python train.py --model="image classifier" --crop_scale_min=0.7 --hidden_act="geglu" --fused_qkv=false --parallel_block=false --num_experts=16 --expert_mlp_ratio=1 --shared_expert=false --register_tokens=2
Rows from block 9 of a small image classifier, named by matrix and row number. Rows with one number within an expert belong to one neuron, the router's apart. Each number is 50 + 10 x the weight over its row's rms, rounded and kept within 0 to 99. All counts start at 0.
After each expert's rows are labels from the 100 images, of 14848, where the router gives the expert most weight on average: "responds to" is what is common among them; "colour at peak" is the nearest of a few named colours to the mean colour under the peak. Only what is clearly more common there than usual is listed. The data: microscope photos of single blood and bone marrow cells.
# router: router (model.blocks.9.mlp.router.weight, 16x128), inputs 0-127
# gate: expert gate (model.blocks.9.mlp.gate, 16x128x128), inputs 0-127
# up: expert up (model.blocks.9.mlp.up, 16x128x128), inputs 0-127
# down: expert down (model.blocks.9.mlp.down, 16x128x128, transposed), outputs 0-127

# expert 15
router.15:46 54 43 47 50 41 44 55 53 56 50 68 63 68 48 52 52 55 45 48 42 47 54 35 59 45 62 52 53 54 57 65 55 55 56 45 55 49 37 44 59 46 59 64 37 68 35 65 41 34 42 53 28 57 47 42 38 56 41 59 67 68 53 54 55 47 43 50 32 48 47 47 51 68 51 48 51 57 44 41 47 50 57 55 65 31 44 25 62 47 58 43 47 62 44 44 56 54 40 68 46 51 42 38 30 47 41 61 46 50 41 59 43 56 70 63 54 41 31 43 46 23 42 67 33 66 50 40
gate.1:45 60 65 68 48 39 57 33 60 49 40 65 47 56 52 36 49 41 45 48 52 59 38 58 29 45 32 54 38 46 37 28 67 47 55 44 50 46 38 61 43 57 36 45 47 55 38 64 51 59 55 35 60 21 61 65 57 51 37 46 55 36 47 35 47 60 78 46 53 50 56 37 50 58 49 56 41 47 49 67 52 50 43 36 61 45 45 30 50 47 28 42 55 53 56 59 54 55 45 39 70 42 42 47 53 59 61 60 54 56 42 44 56 52 38 40 48 60 53 48 52 59 58 39 66 45 44 50
up.1:47 65 49 69 46 43 39 52 43 54 42 51 48 56 39 40 45 49 45 55 46 60 44 58 37 65 55 58 57 70 49 43 51 30 64 44 47 50 68 48 58 54 50 72 55 46 60 57 67 45 51 55 46 50 40 40 43 40 55 38 54 48 48 62 50 67 49 65 46 58 56 46 56 52 52 44 56 49 37 53 37 51 47 44 37 42 52 55 30 40 66 68 68 65 64 63 68 53 30 31 39 40 48 33 48 47 49 51 57 42 53 64 46 60 66 45 38 50 49 39 62 29 27 48 47 62 65 60
down.1:42 62 54 33 53 47 38 47 61 51 55 47 47 38 62 57 58 48 56 47 55 53 31 54 60 49 67 43 34 61 60 67 57 72 34 61 50 57 41 36 58 55 49 37 62 51 35 46 51 38 52 42 30 61 37 43 42 38 42 62 32 49 56 48 46 66 30 58 35 51 59 39 65 65 65 41 51 45 58 61 51 41 44 72 52 56 66 65 61 55 61 54 56 55 37 53 54 49 66 53 54 44 44 51 49 33 53 41 58 52 57 63 32 53 57 54 38 43 53 41 35 49 51 40 40 63 37 42
responds to: smear: peripheral blood; cell type: myeloblast
colour at peak: white

# expert 5
router.5:46 45 46 38 47 69 40 35 33 55 47 54 62 46 60 47 52 69 74 34 40 45 60 43 61 44 40 50 56 55 40 39 49 54 35 56 37 59 59 42 37 60 61 64 56 52 39 37 45 53 47 67 49 65 29 37 58 57 39 49 46 67 39 57 44 48 46 50 41 53 64 56 47 40 47 76 64 45 55 45 42 53 52 51 53 45 58 67 44 53 52 57 50 49 32 30 56 61 55 46 55 48 58 54 53 54 42 48 36 49 57 55 38 65 70 50 53 57 43 44 49 37 52 52 59 18 63 51
gate.1:61 45 46 63 51 53 42 72 53 44 71 48 48 49 61 49 44 39 42 38 56 43 40 32 55 51 49 67 52 59 72 54 41 54 56 35 41 56 47 45 54 50 57 51 28 46 35 46 56 49 51 45 32 52 55 39 40 59 47 48 62 59 54 59 35 62 38 44 48 58 55 08 60 50 52 41 43 45 46 46 42 45 65 41 54 51 52 63 58 50 51 61 57 31 49 48 46 54 46 46 55 75 54 58 34 29 54 52 58 49 59 51 44 45 59 63 44 59 38 48 28 65 49 54 53 50 63 47
up.1:41 41 61 42 42 36 45 58 45 49 49 66 60 52 59 56 69 44 45 55 78 59 36 39 41 32 54 62 45 64 46 72 62 56 36 61 52 33 50 47 67 68 50 69 40 57 43 64 49 46 34 51 51 48 44 61 60 28 47 43 48 42 47 52 50 52 51 57 51 48 67 59 54 50 32 68 62 47 50 56 55 60 65 48 52 51 71 56 48 48 46 52 52 51 53 44 46 65 52 34 44 39 56 26 45 36 41 60 48 48 65 64 38 55 33 53 38 54 40 40 59 47 42 47 53 53 43 50
down.1:44 48 61 62 35 47 44 65 61 40 56 60 51 48 56 66 46 51 26 60 40 62 56 38 50 58 42 55 50 33 49 47 59 61 52 44 46 39 36 50 59 52 50 33 43 63 48 63 61 41 55 39 45 37 66 52 44 55 68 43 53 44 47 43 54 54 56 50 32 65 52 41 62 55 60 64 28 47 35 43 67 48 53 33 44 58 47 40 29 60 49 57 28 51 61 55 44 56 54 48 29 46 44 43 38 50 40 47 43 62 34 48 61 39 41 55 40 61 45 55 38 46 57 56 53 75 69 54
responds to: cell type: artefact; cell type: promyelocyte
colour at peak: white

# expert 14
router.14:45 30 69 60 59 49 55 51 60 53 43 56 47 42 44 49 60 58 29 58 67 75 52 67 52 49 68 57 53 43 51 29 41 54 46 49 57 56 33 48 61 60 61 40 55 57 32 58 50 62 53 36 51 39 52 53 53 32 39 33 43 44 48 34 43 42 56 49 41 63 67 45 41 56 52 56 50 70 51 46 55 54 37 65 46 59 50 41 59 36 35 46 48 43 55 47 71 67 44 61 53 49 51 39 44 35 55 47 40 61 37 37 51 53 46 33 45 46 45 55 55 46 65 35 63 67 57 54
gate.1:47 43 60 50 43 28 33 40 45 52 51 52 65 57 60 61 51 40 50 29 43 40 44 47 59 56 53 67 41 51 45 41 51 44 57 58 55 50 52 43 49 54 56 62 57 30 48 61 58 50 44 66 58 43 39 49 45 50 51 51 54 63 60 56 66 52 51 52 50 48 37 55 44 78 50 69 38 58 54 46 42 53 59 40 53 43 55 68 45 45 40 54 50 65 66 52 45 56 52 65 56 49 46 29 33 78 47 57 47 38 54 69 45 56 50 54 35 49 51 34 56 44 21 73 48 32 51 55
up.1:45 45 60 57 52 38 34 60 48 59 44 53 60 61 51 64 60 55 38 34 52 51 53 44 66 53 67 74 43 30 41 41 35 51 44 64 63 45 45 57 63 56 53 57 70 36 44 61 53 53 45 61 62 55 46 37 58 49 60 60 56 63 62 51 62 41 42 47 49 58 53 55 46 74 44 58 38 67 57 43 53 58 50 45 36 41 63 53 45 37 45 45 62 64 64 48 51 61 58 66 54 51 55 32 43 55 40 38 38 37 52 47 55 61 59 37 38 55 41 35 48 40 24 57 60 59 60 53
down.1:50 50 47 56 66 57 42 39 36 67 42 59 69 34 55 41 46 50 67 45 37 47 51 68 36 36 41 57 51 44 38 67 57 38 52 36 57 53 65 53 32 42 45 56 63 55 46 46 58 52 58 52 64 42 48 43 71 48 43 54 48 55 51 60 42 35 62 56 45 63 24 48 52 45 57 54 66 53 66 52 44 55 66 53 41 65 59 33 38 45 44 53 61 43 47 54 66 60 54 41 54 34 54 38 50 44 53 57 50 45 54 49 53 57 36 40 48 64 49 40 64 48 55 32 70 32 36 42
responds to: smear: peripheral blood; cell type: artefact
colour at peak: grey

# expert 3
router.3:33 61 59 51 39 55 55 30 55 61 55 32 66 50 49 59 51 59 42 70 49 59 52 50 63 72 57 58 53 34 49 57 35 36 37 55 38 43 43 48 48 58 57 29 50 34 68 60 56 70 51 65 58 55 57 44 48 46 57 56 47 47 50 64 55 47 39 52 44 57 40 56 56 44 50 72 48 36 47 34 65 39 56 47 43 56 31 54 44 43 48 40 42 58 52 69 41 37 50 45 39 56 55 51 69 56 32 54 41 46 64 56 66 52 41 53 55 54 44 45 49 59 43 59 65 46 65 33
gate.1:55 50 40 48 42 77 61 41 41 39 48 48 42 46 42 57 60 64 65 55 43 66 67 28 40 60 60 51 42 48 53 49 61 36 47 46 42 40 45 46 44 63 41 75 52 54 53 50 35 66 41 42 50 52 56 45 53 45 67 41 70 42 47 42 41 47 39 47 47 48 53 26 60 58 51 57 59 63 33 51 57 45 65 46 52 55 52 47 48 56 50 39 41 40 50 52 51 37 67 38 51 40 48 30 73 55 43 54 43 54 59 54 55 33 49 61 74 45 36 48 35 37 49 47 55 52 38 34
up.1:57 55 36 64 36 35 53 55 43 45 60 43 56 47 59 32 42 43 44 48 53 51 52 64 64 56 51 58 58 45 52 35 33 53 55 59 44 54 46 60 38 42 53 33 60 62 55 60 69 34 44 54 53 59 55 43 65 40 49 59 25 55 38 45 41 48 34 57 62 68 36 64 46 32 63 39 29 44 56 45 51 58 38 48 52 49 63 56 43 40 50 50 71 37 68 45 57 65 40 58 48 70 51 52 38 48 56 36 52 55 47 54 57 66 52 37 41 59 54 44 48 63 62 44 47 33 62 58
down.1:48 58 45 34 67 58 56 46 50 37 51 38 59 39 48 50 47 41 64 52 61 39 33 49 38 51 52 52 67 41 56 64 49 58 49 64 57 49 47 49 53 49 42 47 49 44 38 52 29 54 51 56 65 54 34 46 60 52 43 67 38 38 59 74 46 49 47 58 68 30 39 55 48 69 46 44 62 31 45 43 70 54 61 44 52 58 46 55 53 31 57 56 48 46 33 69 48 31 41 52 66 46 38 51 71 56 59 60 58 54 52 49 43 32 44 57 55 49 60 48 76 49 50 37 57 53 35 48
responds to: cell type: band neutrophil
colour at peak: white

# expert 10
router.10:58 50 40 61 38 51 65 39 63 38 37 48 35 51 43 44 44 64 51 60 61 62 48 47 57 66 33 41 45 54 68 33 40 53 53 51 63 62 43 62 68 45 55 36 56 28 40 37 69 43 45 37 47 56 61 60 45 56 51 47 35 50 51 40 62 49 44 46 69 58 60 42 57 54 49 55 39 42 44 48 62 54 31 31 69 27 49 51 62 55 26 45 48 51 58 34 58 49 51 57 46 49 54 55 68 46 54 44 62 62 54 41 47 43 57 40 40 54 54 39 35 56 52 54 47 41 44 65
gate.1:44 40 64 53 50 30 58 53 54 50 69 61 26 59 64 65 45 57 54 39 60 44 43 38 37 53 49 62 60 51 51 67 52 56 48 46 45 51 60 60 59 41 44 44 42 57 43 38 58 55 40 48 52 60 34 68 54 32 43 51 51 35 66 53 48 50 49 56 44 31 34 51 35 66 42 52 62 45 37 66 44 31 46 58 48 60 54 55 66 41 72 45 43 37 42 57 45 45 57 55 46 49 43 55 44 61 61 58 60 52 53 58 45 49 29 58 59 44 51 35 47 55 68 37 55 41 23 60
up.1:54 45 39 42 52 72 53 37 50 59 44 36 65 51 33 53 39 40 54 54 41 51 51 52 72 45 58 48 41 56 27 39 42 44 46 53 47 55 51 34 40 54 52 56 62 54 57 55 39 46 63 50 46 41 58 38 48 52 51 38 54 53 35 33 54 36 55 40 57 50 45 54 50 39 58 69 38 59 67 52 31 67 50 39 65 59 45 45 37 63 53 61 52 58 40 60 56 59 48 48 59 70 55 49 55 57 53 53 34 45 29 55 60 50 79 46 47 48 42 71 59 40 51 52 53 35 70 39
down.1:60 54 49 61 48 46 69 58 44 40 55 41 47 46 32 52 40 54 64 51 38 64 56 44 61 64 46 45 54 29 48 52 40 71 54 67 44 59 46 68 41 41 48 52 37 54 56 53 44 59 58 64 58 53 52 55 48 68 58 42 41 49 47 44 60 46 58 44 73 33 55 76 55 47 47 49 36 57 31 43 57 47 43 48 51 50 48 43 45 50 40 43 43 35 48 60 29 46 46 64 36 58 43 60 61 48 58 32 57 53 56 44 70 42 31 49 42 47 48 43 36 35 45 47 30 67 46 65
responds to: cell type: eosinophil; smear: peripheral blood
colour at peak: grey

# expert 1
router.1:42 46 53 47 38 62 57 33 60 46 49 52 48 46 64 67 51 56 53 55 45 50 51 37 55 46 42 48 44 46 33 48 49 47 55 52 55 62 37 54 53 53 41 44 57 56 65 36 43 73 54 39 65 45 25 53 62 46 59 41 64 39 31 34 68 52 52 45 63 35 42 31 32 54 54 61 44 62 44 42 25 39 45 32 46 63 58 74 36 47 54 41 48 42 53 65 49 54 45 51 62 57 48 53 61 67 61 51 65 61 53 66 49 50 45 53 49 52 36 47 44 48 66 50 44 30 57 47
gate.1:44 72 43 58 43 51 43 56 61 43 62 47 51 55 50 68 60 44 39 53 47 45 53 46 57 70 57 49 26 46 55 69 25 43 50 36 53 52 35 40 64 37 57 46 40 59 50 42 48 61 54 43 46 61 51 72 55 52 54 64 52 56 46 46 51 58 54 51 62 54 40 39 49 44 40 41 48 39 53 44 33 36 45 38 53 38 11 40 53 53 46 41 38 47 56 55 53 54 39 64 57 64 39 65 47 45 46 50 43 51 47 46 45 42 49 68 41 45 52 56 55 67 63 64 49 28 60 54
up.1:43 71 55 62 46 51 40 56 68 49 55 42 53 54 53 55 50 48 35 54 48 55 54 46 51 70 56 47 33 49 43 68 27 42 53 41 41 44 33 24 65 40 64 44 42 56 49 47 44 56 44 39 51 58 47 70 46 48 46 66 52 54 38 43 65 43 55 51 62 54 35 39 51 36 39 49 43 39 41 49 43 34 49 33 54 52 15 35 51 55 52 44 34 53 54 51 48 38 43 53 52 62 46 63 45 53 50 60 45 54 48 47 45 44 45 67 43 37 42 54 47 65 61 72 52 33 63 54
down.1:46 42 60 56 44 67 42 39 42 59 42 54 42 52 65 41 35 50 58 43 28 78 53 62 33 34 37 43 50 36 57 52 56 43 54 53 36 48 58 48 38 40 38 42 51 52 43 51 48 72 52 50 51 42 49 53 66 55 43 44 48 42 51 32 44 52 60 55 31 68 44 55 40 39 59 36 31 54 66 56 41 47 34 46 75 63 49 40 60 47 45 49 48 51 58 64 52 67 45 44 59 49 46 40 57 45 71 57 58 57 45 48 50 48 47 33 48 49 51 58 68 48 60 31 67 48 43 45
responds to: cell type: artefact
colour at peak: blue; black

# expert 4
router.4:49 47 54 44 62 46 56 42 59 62 40 59 62 42 35 56 62 62 55 58 51 41 50 52 48 46 58 42 38 62 46 73 51 46 33 49 54 54 67 42 69 48 53 35 64 41 45 41 48 41 36 51 49 37 61 39 57 36 42 54 43 33 51 57 44 33 43 60 44 49 49 47 26 32 51 38 64 63 51 62 35 28 75 42 47 51 64 44 70 57 56 44 57 37 66 53 42 48 58 60 64 44 66 40 53 48 59 65 58 61 44 46 53 54 54 45 51 42 52 48 47 52 23 52 53 53 40 56
gate.1:55 55 66 47 36 33 67 49 59 36 54 55 48 53 48 55 56 42 49 54 42 49 50 64 66 54 55 44 36 41 53 48 53 53 58 64 39 57 48 41 55 63 64 31 54 50 49 40 48 41 56 42 59 50 49 65 46 53 81 50 40 48 49 32 46 45 51 42 65 48 45 65 53 56 37 54 36 36 64 49 53 68 48 60 57 40 49 47 52 62 43 45 18 41 58 41 32 69 56 56 55 42 48 48 51 61 58 68 42 51 51 50 77 37 61 56 42 66 60 67 48 67 47 46 47 45 56 50
up.1:53 66 54 41 51 42 64 45 52 47 50 63 45 46 43 57 57 51 60 60 37 46 41 61 46 59 54 58 37 47 46 65 48 47 52 47 43 68 51 46 57 39 66 39 54 46 48 49 57 42 53 44 73 39 62 60 50 46 60 55 30 42 45 47 42 47 62 50 59 49 27 63 58 50 42 44 51 48 57 46 58 50 54 46 45 59 42 37 62 54 42 44 23 29 56 52 35 47 67 53 54 47 43 55 68 68 58 63 65 46 48 39 66 39 38 59 27 72 55 45 52 72 45 38 50 32 46 67
down.1:60 49 59 51 25 52 62 63 59 46 65 39 52 61 49 36 51 55 53 65 58 45 49 44 35 46 50 39 41 51 48 45 60 65 51 48 36 52 48 38 35 53 52 39 56 47 57 48 44 44 60 39 59 30 53 49 51 47 53 61 38 34 48 41 55 46 50 50 52 39 57 37 41 33 46 34 44 30 56 71 44 60 54 56 70 56 50 39 44 63 58 42 45 48 48 58 46 59 40 31 61 45 51 41 29 36 69 58 48 59 55 64 56 35 54 65 64 49 54 83 54 54 61 43 59 59 51 45
responds to: cell type: eosinophil
colour at peak: purple

# expert 13
router.13:57 43 41 36 62 38 44 55 43 50 47 41 54 54 53 57 51 34 47 51 63 39 46 35 43 46 58 59 46 31 57 68 60 44 56 35 43 41 56 45 65 43 51 59 41 47 34 49 44 52 52 45 52 49 54 69 37 54 62 30 55 51 57 55 52 41 71 48 53 53 36 47 66 72 55 56 46 70 44 43 59 72 40 59 54 58 32 46 42 52 59 55 57 63 48 51 50 43 47 46 39 41 41 39 32 67 55 63 36 38 34 38 42 28 40 57 52 57 41 47 74 48 60 60 42 53 39 56
gate.1:54 62 39 52 34 53 29 47 40 60 44 61 67 68 29 59 51 50 39 59 32 60 55 44 55 61 54 55 51 44 48 50 69 65 52 50 55 38 68 62 43 61 57 58 68 44 63 53 53 56 48 59 67 56 45 33 59 46 59 50 52 55 55 53 39 45 32 71 28 41 46 49 55 42 36 60 59 55 45 51 48 46 68 37 44 60 55 46 39 52 57 41 57 38 58 67 38 50 50 34 41 46 49 48 60 47 38 50 51 60 58 71 49 56 34 61 51 65 47 37 43 62 48 45 48 46 51 29
up.1:56 39 46 54 41 57 33 52 48 42 43 60 45 64 29 54 55 43 38 81 52 60 41 55 48 71 64 46 38 56 50 51 54 59 56 43 43 38 54 41 48 42 53 68 53 60 73 53 50 44 58 47 53 50 68 71 43 37 58 24 63 37 46 47 66 52 62 44 52 36 48 49 71 44 43 58 54 46 37 54 61 54 51 49 56 50 21 32 47 55 46 49 40 44 59 54 53 52 43 39 48 54 52 54 60 40 55 39 50 40 60 53 69 38 53 65 62 37 45 52 42 57 42 45 44 62 51 47
down.1:56 47 28 56 61 40 52 51 51 34 58 58 42 53 43 41 44 53 55 50 52 50 41 52 61 52 49 54 46 66 39 38 55 50 49 37 63 55 51 53 45 38 42 73 52 40 50 41 38 38 41 48 37 40 82 56 35 50 55 50 36 55 45 58 41 58 57 33 65 53 58 29 64 52 64 42 55 50 57 64 52 62 33 50 55 42 29 42 61 45 61 59 56 64 57 54 56 50 42 56 56 54 50 65 68 39 45 34 38 54 31 49 36 52 66 51 61 37 54 46 49 45 50 67 38 62 50 65
responds to: smear: peripheral blood; cell type: lymphocyte; cell type: myeloblast
colour at peak: white

# expert 8
router.8:43 38 48 50 59 59 43 49 66 42 46 45 40 42 44 36 62 33 52 64 48 55 34 42 29 49 60 54 36 69 43 48 56 59 60 64 55 67 54 44 50 43 46 47 48 55 58 57 39 45 55 42 38 30 49 70 47 38 28 45 46 36 46 53 47 50 59 48 73 43 42 38 47 58 46 44 45 50 44 43 63 62 54 48 83 47 46 49 41 59 42 55 50 58 48 65 67 43 29 29 58 48 64 60 59 48 64 40 52 56 56 48 66 42 47 47 39 42 47 69 50 40 44 63 49 58 52 51
gate.1:45 48 58 59 40 35 49 50 42 56 49 52 47 73 65 57 38 59 59 36 39 56 61 52 66 39 25 55 53 29 45 48 43 50 50 37 54 49 47 60 36 58 43 48 50 50 42 52 53 65 48 57 47 62 56 40 49 60 63 46 54 75 51 52 62 53 45 48 39 55 43 49 50 46 48 73 44 61 45 51 35 51 34 50 45 44 47 56 59 42 50 38 51 43 39 46 42 67 78 70 56 63 31 35 57 59 46 56 41 40 57 53 49 57 57 52 54 75 48 35 31 54 52 43 48 28 48 43
up.1:29 57 42 42 46 41 48 46 59 30 51 37 42 62 49 73 56 63 42 55 45 42 49 41 48 54 56 65 26 44 47 60 24 36 61 50 56 35 34 50 67 63 45 46 52 50 52 58 54 48 46 39 46 33 64 47 41 52 46 50 59 37 67 62 46 64 60 53 48 50 47 42 66 46 31 53 52 45 41 56 52 38 39 27 44 50 39 50 45 57 46 47 45 72 56 51 31 51 61 39 63 54 42 56 53 65 45 58 39 28 43 52 58 47 42 64 43 58 56 39 52 66 56 59 47 55 57 57
down.1:33 49 45 62 47 47 43 60 52 35 59 32 45 52 49 41 61 50 39 42 64 44 44 53 53 55 45 50 60 50 65 43 40 64 43 36 50 48 26 45 54 68 42 52 47 57 40 65 66 39 71 49 53 57 72 51 36 58 53 42 56 68 68 54 47 70 51 41 45 60 75 29 74 56 32 47 42 43 46 55 58 37 40 49 54 42 39 60 62 40 39 48 41 57 39 49 40 47 57 49 53 59 42 66 55 42 41 44 44 42 55 33 60 49 63 50 51 38 53 51 34 47 51 54 40 53 49 43
responds to: smear: peripheral blood; cell type: platelet
colour at peak: pink

# expert 9
router.9:60 61 50 57 54 58 39 60 52 44 63 52 36 52 44 54 36 40 59 39 27 62 55 55 65 55 67 43 43 47 63 50 41 50 68 58 46 45 53 68 49 48 52 47 54 45 59 37 54 54 52 35 57 62 49 54 52 65 67 40 48 60 43 44 43 56 44 36 67 54 61 43 72 40 44 44 50 53 44 54 42 57 37 39 44 34 62 63 38 28 44 71 56 41 41 40 62 60 60 49 47 56 21 63 51 40 58 25 37 47 54 49 63 47 48 53 36 41 55 49 43 50 44 48 45 52 48 69
gate.1:38 51 61 54 51 38 50 28 50 64 56 48 70 52 66 49 43 52 38 51 69 52 40 54 49 45 48 63 47 34 49 76 57 29 59 36 51 58 38 15 58 57 55 49 39 70 43 51 47 58 44 51 46 52 26 57 52 49 58 43 55 55 49 51 58 47 55 47 52 43 42 60 39 69 48 51 46 59 47 41 49 58 38 45 61 62 48 41 47 51 58 36 57 48 52 45 34 47 42 63 39 45 55 41 45 59 42 60 48 44 63 43 38 66 26 62 66 50 47 37 66 62 47 58 47 40 44 45
up.1:47 46 44 57 70 56 52 55 38 51 46 52 48 48 53 34 34 46 55 39 44 43 43 46 38 37 56 45 59 63 45 44 37 34 52 60 55 58 57 60 49 33 42 42 44 50 55 45 45 49 43 52 49 54 48 53 45 41 40 58 55 39 53 64 60 51 53 59 37 54 52 46 47 56 56 48 57 34 54 52 30 53 58 45 53 43 47 55 52 42 39 69 51 70 50 51 50 55 29 53 54 61 62 61 45 60 60 37 53 39 40 56 28 56 70 33 43 38 52 65 63 25 28 62 57 43 64 86
down.1:42 29 67 47 60 63 53 65 56 51 38 44 41 54 25 55 60 50 33 49 47 47 67 36 50 50 52 37 57 42 54 39 44 55 38 73 65 32 38 51 54 58 35 21 56 63 42 58 39 60 37 39 58 49 43 46 51 36 57 25 63 33 58 45 63 55 52 56 41 45 54 54 36 59 37 51 42 60 32 36 57 50 51 48 45 49 55 59 50 52 56 54 44 59 50 54 42 52 57 48 51 57 58 48 59 56 47 50 48 61 36 31 55 35 49 38 48 43 46 68 56 37 46 56 46 66 56 50
responds to: smear: peripheral blood; cell type: eosinophil
colour at peak: pink

# expert 6
router.6:62 49 51 52 36 68 49 57 50 52 64 48 47 57 46 42 46 38 37 55 51 38 57 63 38 23 46 43 57 74 49 45 51 47 63 57 62 42 50 37 33 40 52 51 37 60 49 53 58 34 63 67 45 63 37 40 58 51 36 51 45 43 34 31 60 68 53 45 39 48 59 71 46 41 52 39 62 45 54 72 41 52 48 64 44 48 54 44 53 71 48 48 45 41 57 46 44 56 50 42 43 66 68 61 41 40 51 35 48 39 52 55 55 62 56 54 45 38 63 62 55 37 53 46 45 61 61 31
gate.1:49 59 64 51 29 49 53 49 57 56 62 51 41 45 61 52 50 40 31 48 48 64 48 50 64 49 55 52 49 45 43 18 47 49 62 70 36 45 45 52 46 47 66 50 46 72 58 62 52 49 53 56 56 56 41 51 52 46 38 31 59 53 52 43 49 52 50 82 62 53 36 60 58 48 40 53 38 40 42 35 59 51 40 54 54 65 45 59 44 49 44 46 51 47 38 31 60 61 40 32 50 53 44 51 44 48 57 43 33 47 68 42 68 56 40 59 54 48 43 61 49 49 79 42 63 49 68 53
up.1:53 45 17 35 47 62 49 48 60 40 45 51 51 47 30 56 48 70 59 70 44 39 49 40 32 50 45 53 59 60 50 52 57 44 39 34 55 46 66 50 49 35 43 58 43 33 64 51 52 54 52 43 59 29 66 61 52 60 66 59 53 52 56 50 62 51 54 30 49 61 52 43 56 39 69 54 40 42 43 51 65 42 51 37 53 49 52 45 35 61 62 61 40 57 36 52 39 22 38 45 42 48 52 49 58 56 52 59 54 54 32 59 47 34 59 56 54 55 40 48 39 64 51 56 54 44 46 63
down.1:47 32 57 61 42 41 55 52 38 40 41 53 69 66 65 60 46 46 57 26 63 31 62 49 46 41 27 47 58 53 33 36 52 52 46 40 69 36 49 50 42 58 56 43 39 70 55 37 52 41 35 57 54 40 51 68 45 62 64 45 47 66 69 56 46 47 45 43 62 45 49 61 39 44 46 48 45 32 56 54 56 63 46 42 46 51 63 66 45 53 28 66 48 55 54 45 47 55 53 52 44 64 65 43 45 63 41 64 43 58 54 59 49 54 58 38 64 60 47 46 56 50 57 43 45 44 65 37
responds to: cell type: plasma cell
colour at peak: blue

# expert 2
router.2:62 51 61 58 39 34 50 67 34 36 55 37 41 62 65 41 44 16 53 32 47 33 57 58 29 53 50 53 44 58 52 62 54 57 68 53 51 55 62 68 44 53 30 46 64 62 45 49 50 39 49 47 52 56 52 49 43 44 60 56 38 46 60 52 46 56 63 49 53 58 60 55 44 57 58 30 48 32 61 66 38 62 40 51 50 56 58 51 46 41 53 59 58 43 59 63 52 50 60 39 57 46 52 58 33 34 59 51 53 49 44 48 40 38 48 29 42 48 65 49 65 54 37 46 39 62 44 62
gate.1:56 57 59 39 43 52 65 49 50 61 52 61 53 44 50 43 54 54 76 55 52 41 59 40 35 43 44 51 45 60 43 56 67 53 46 49 53 44 53 66 56 54 74 55 43 59 47 55 37 55 36 59 66 48 54 40 47 57 49 43 52 56 47 47 48 48 53 48 62 26 36 54 42 37 34 65 57 55 23 34 62 41 68 46 60 51 47 26 32 52 52 50 37 61 39 40 49 37 58 55 30 49 45 38 50 75 45 66 37 48 64 46 64 37 44 58 49 59 45 49 41 53 55 48 37 44 55 47
up.1:62 51 77 46 46 37 72 63 37 52 54 48 55 49 46 43 60 38 69 42 47 37 63 47 42 38 56 58 47 47 41 39 64 47 55 65 56 44 63 65 38 65 62 57 55 64 52 46 37 42 41 51 71 52 46 38 42 57 63 48 48 55 55 50 39 50 57 41 73 33 49 58 29 44 37 41 58 40 47 38 59 58 53 62 51 59 62 41 27 45 53 58 46 48 43 43 36 45 59 40 49 46 50 38 42 70 42 61 29 47 50 45 61 47 37 39 46 56 65 55 56 47 53 45 41 63 57 55
down.1:55 45 54 41 62 58 45 44 39 50 38 47 58 53 46 46 58 63 63 53 54 44 58 59 34 39 33 39 45 48 40 59 68 64 41 33 51 45 55 50 36 56 51 54 51 55 63 48 34 51 50 54 57 28 50 45 59 40 64 58 44 43 50 53 56 43 55 47 54 30 27 48 39 34 47 53 52 47 48 51 49 64 59 57 36 63 50 37 55 53 62 38 52 28 65 65 41 48 52 40 44 49 61 34 60 56 43 72 63 68 60 45 72 44 43 59 61 65 46 52 53 68 55 32 61 49 56 33
responds to: cell type: proerythroblast; cell type: blast
colour at peak: blue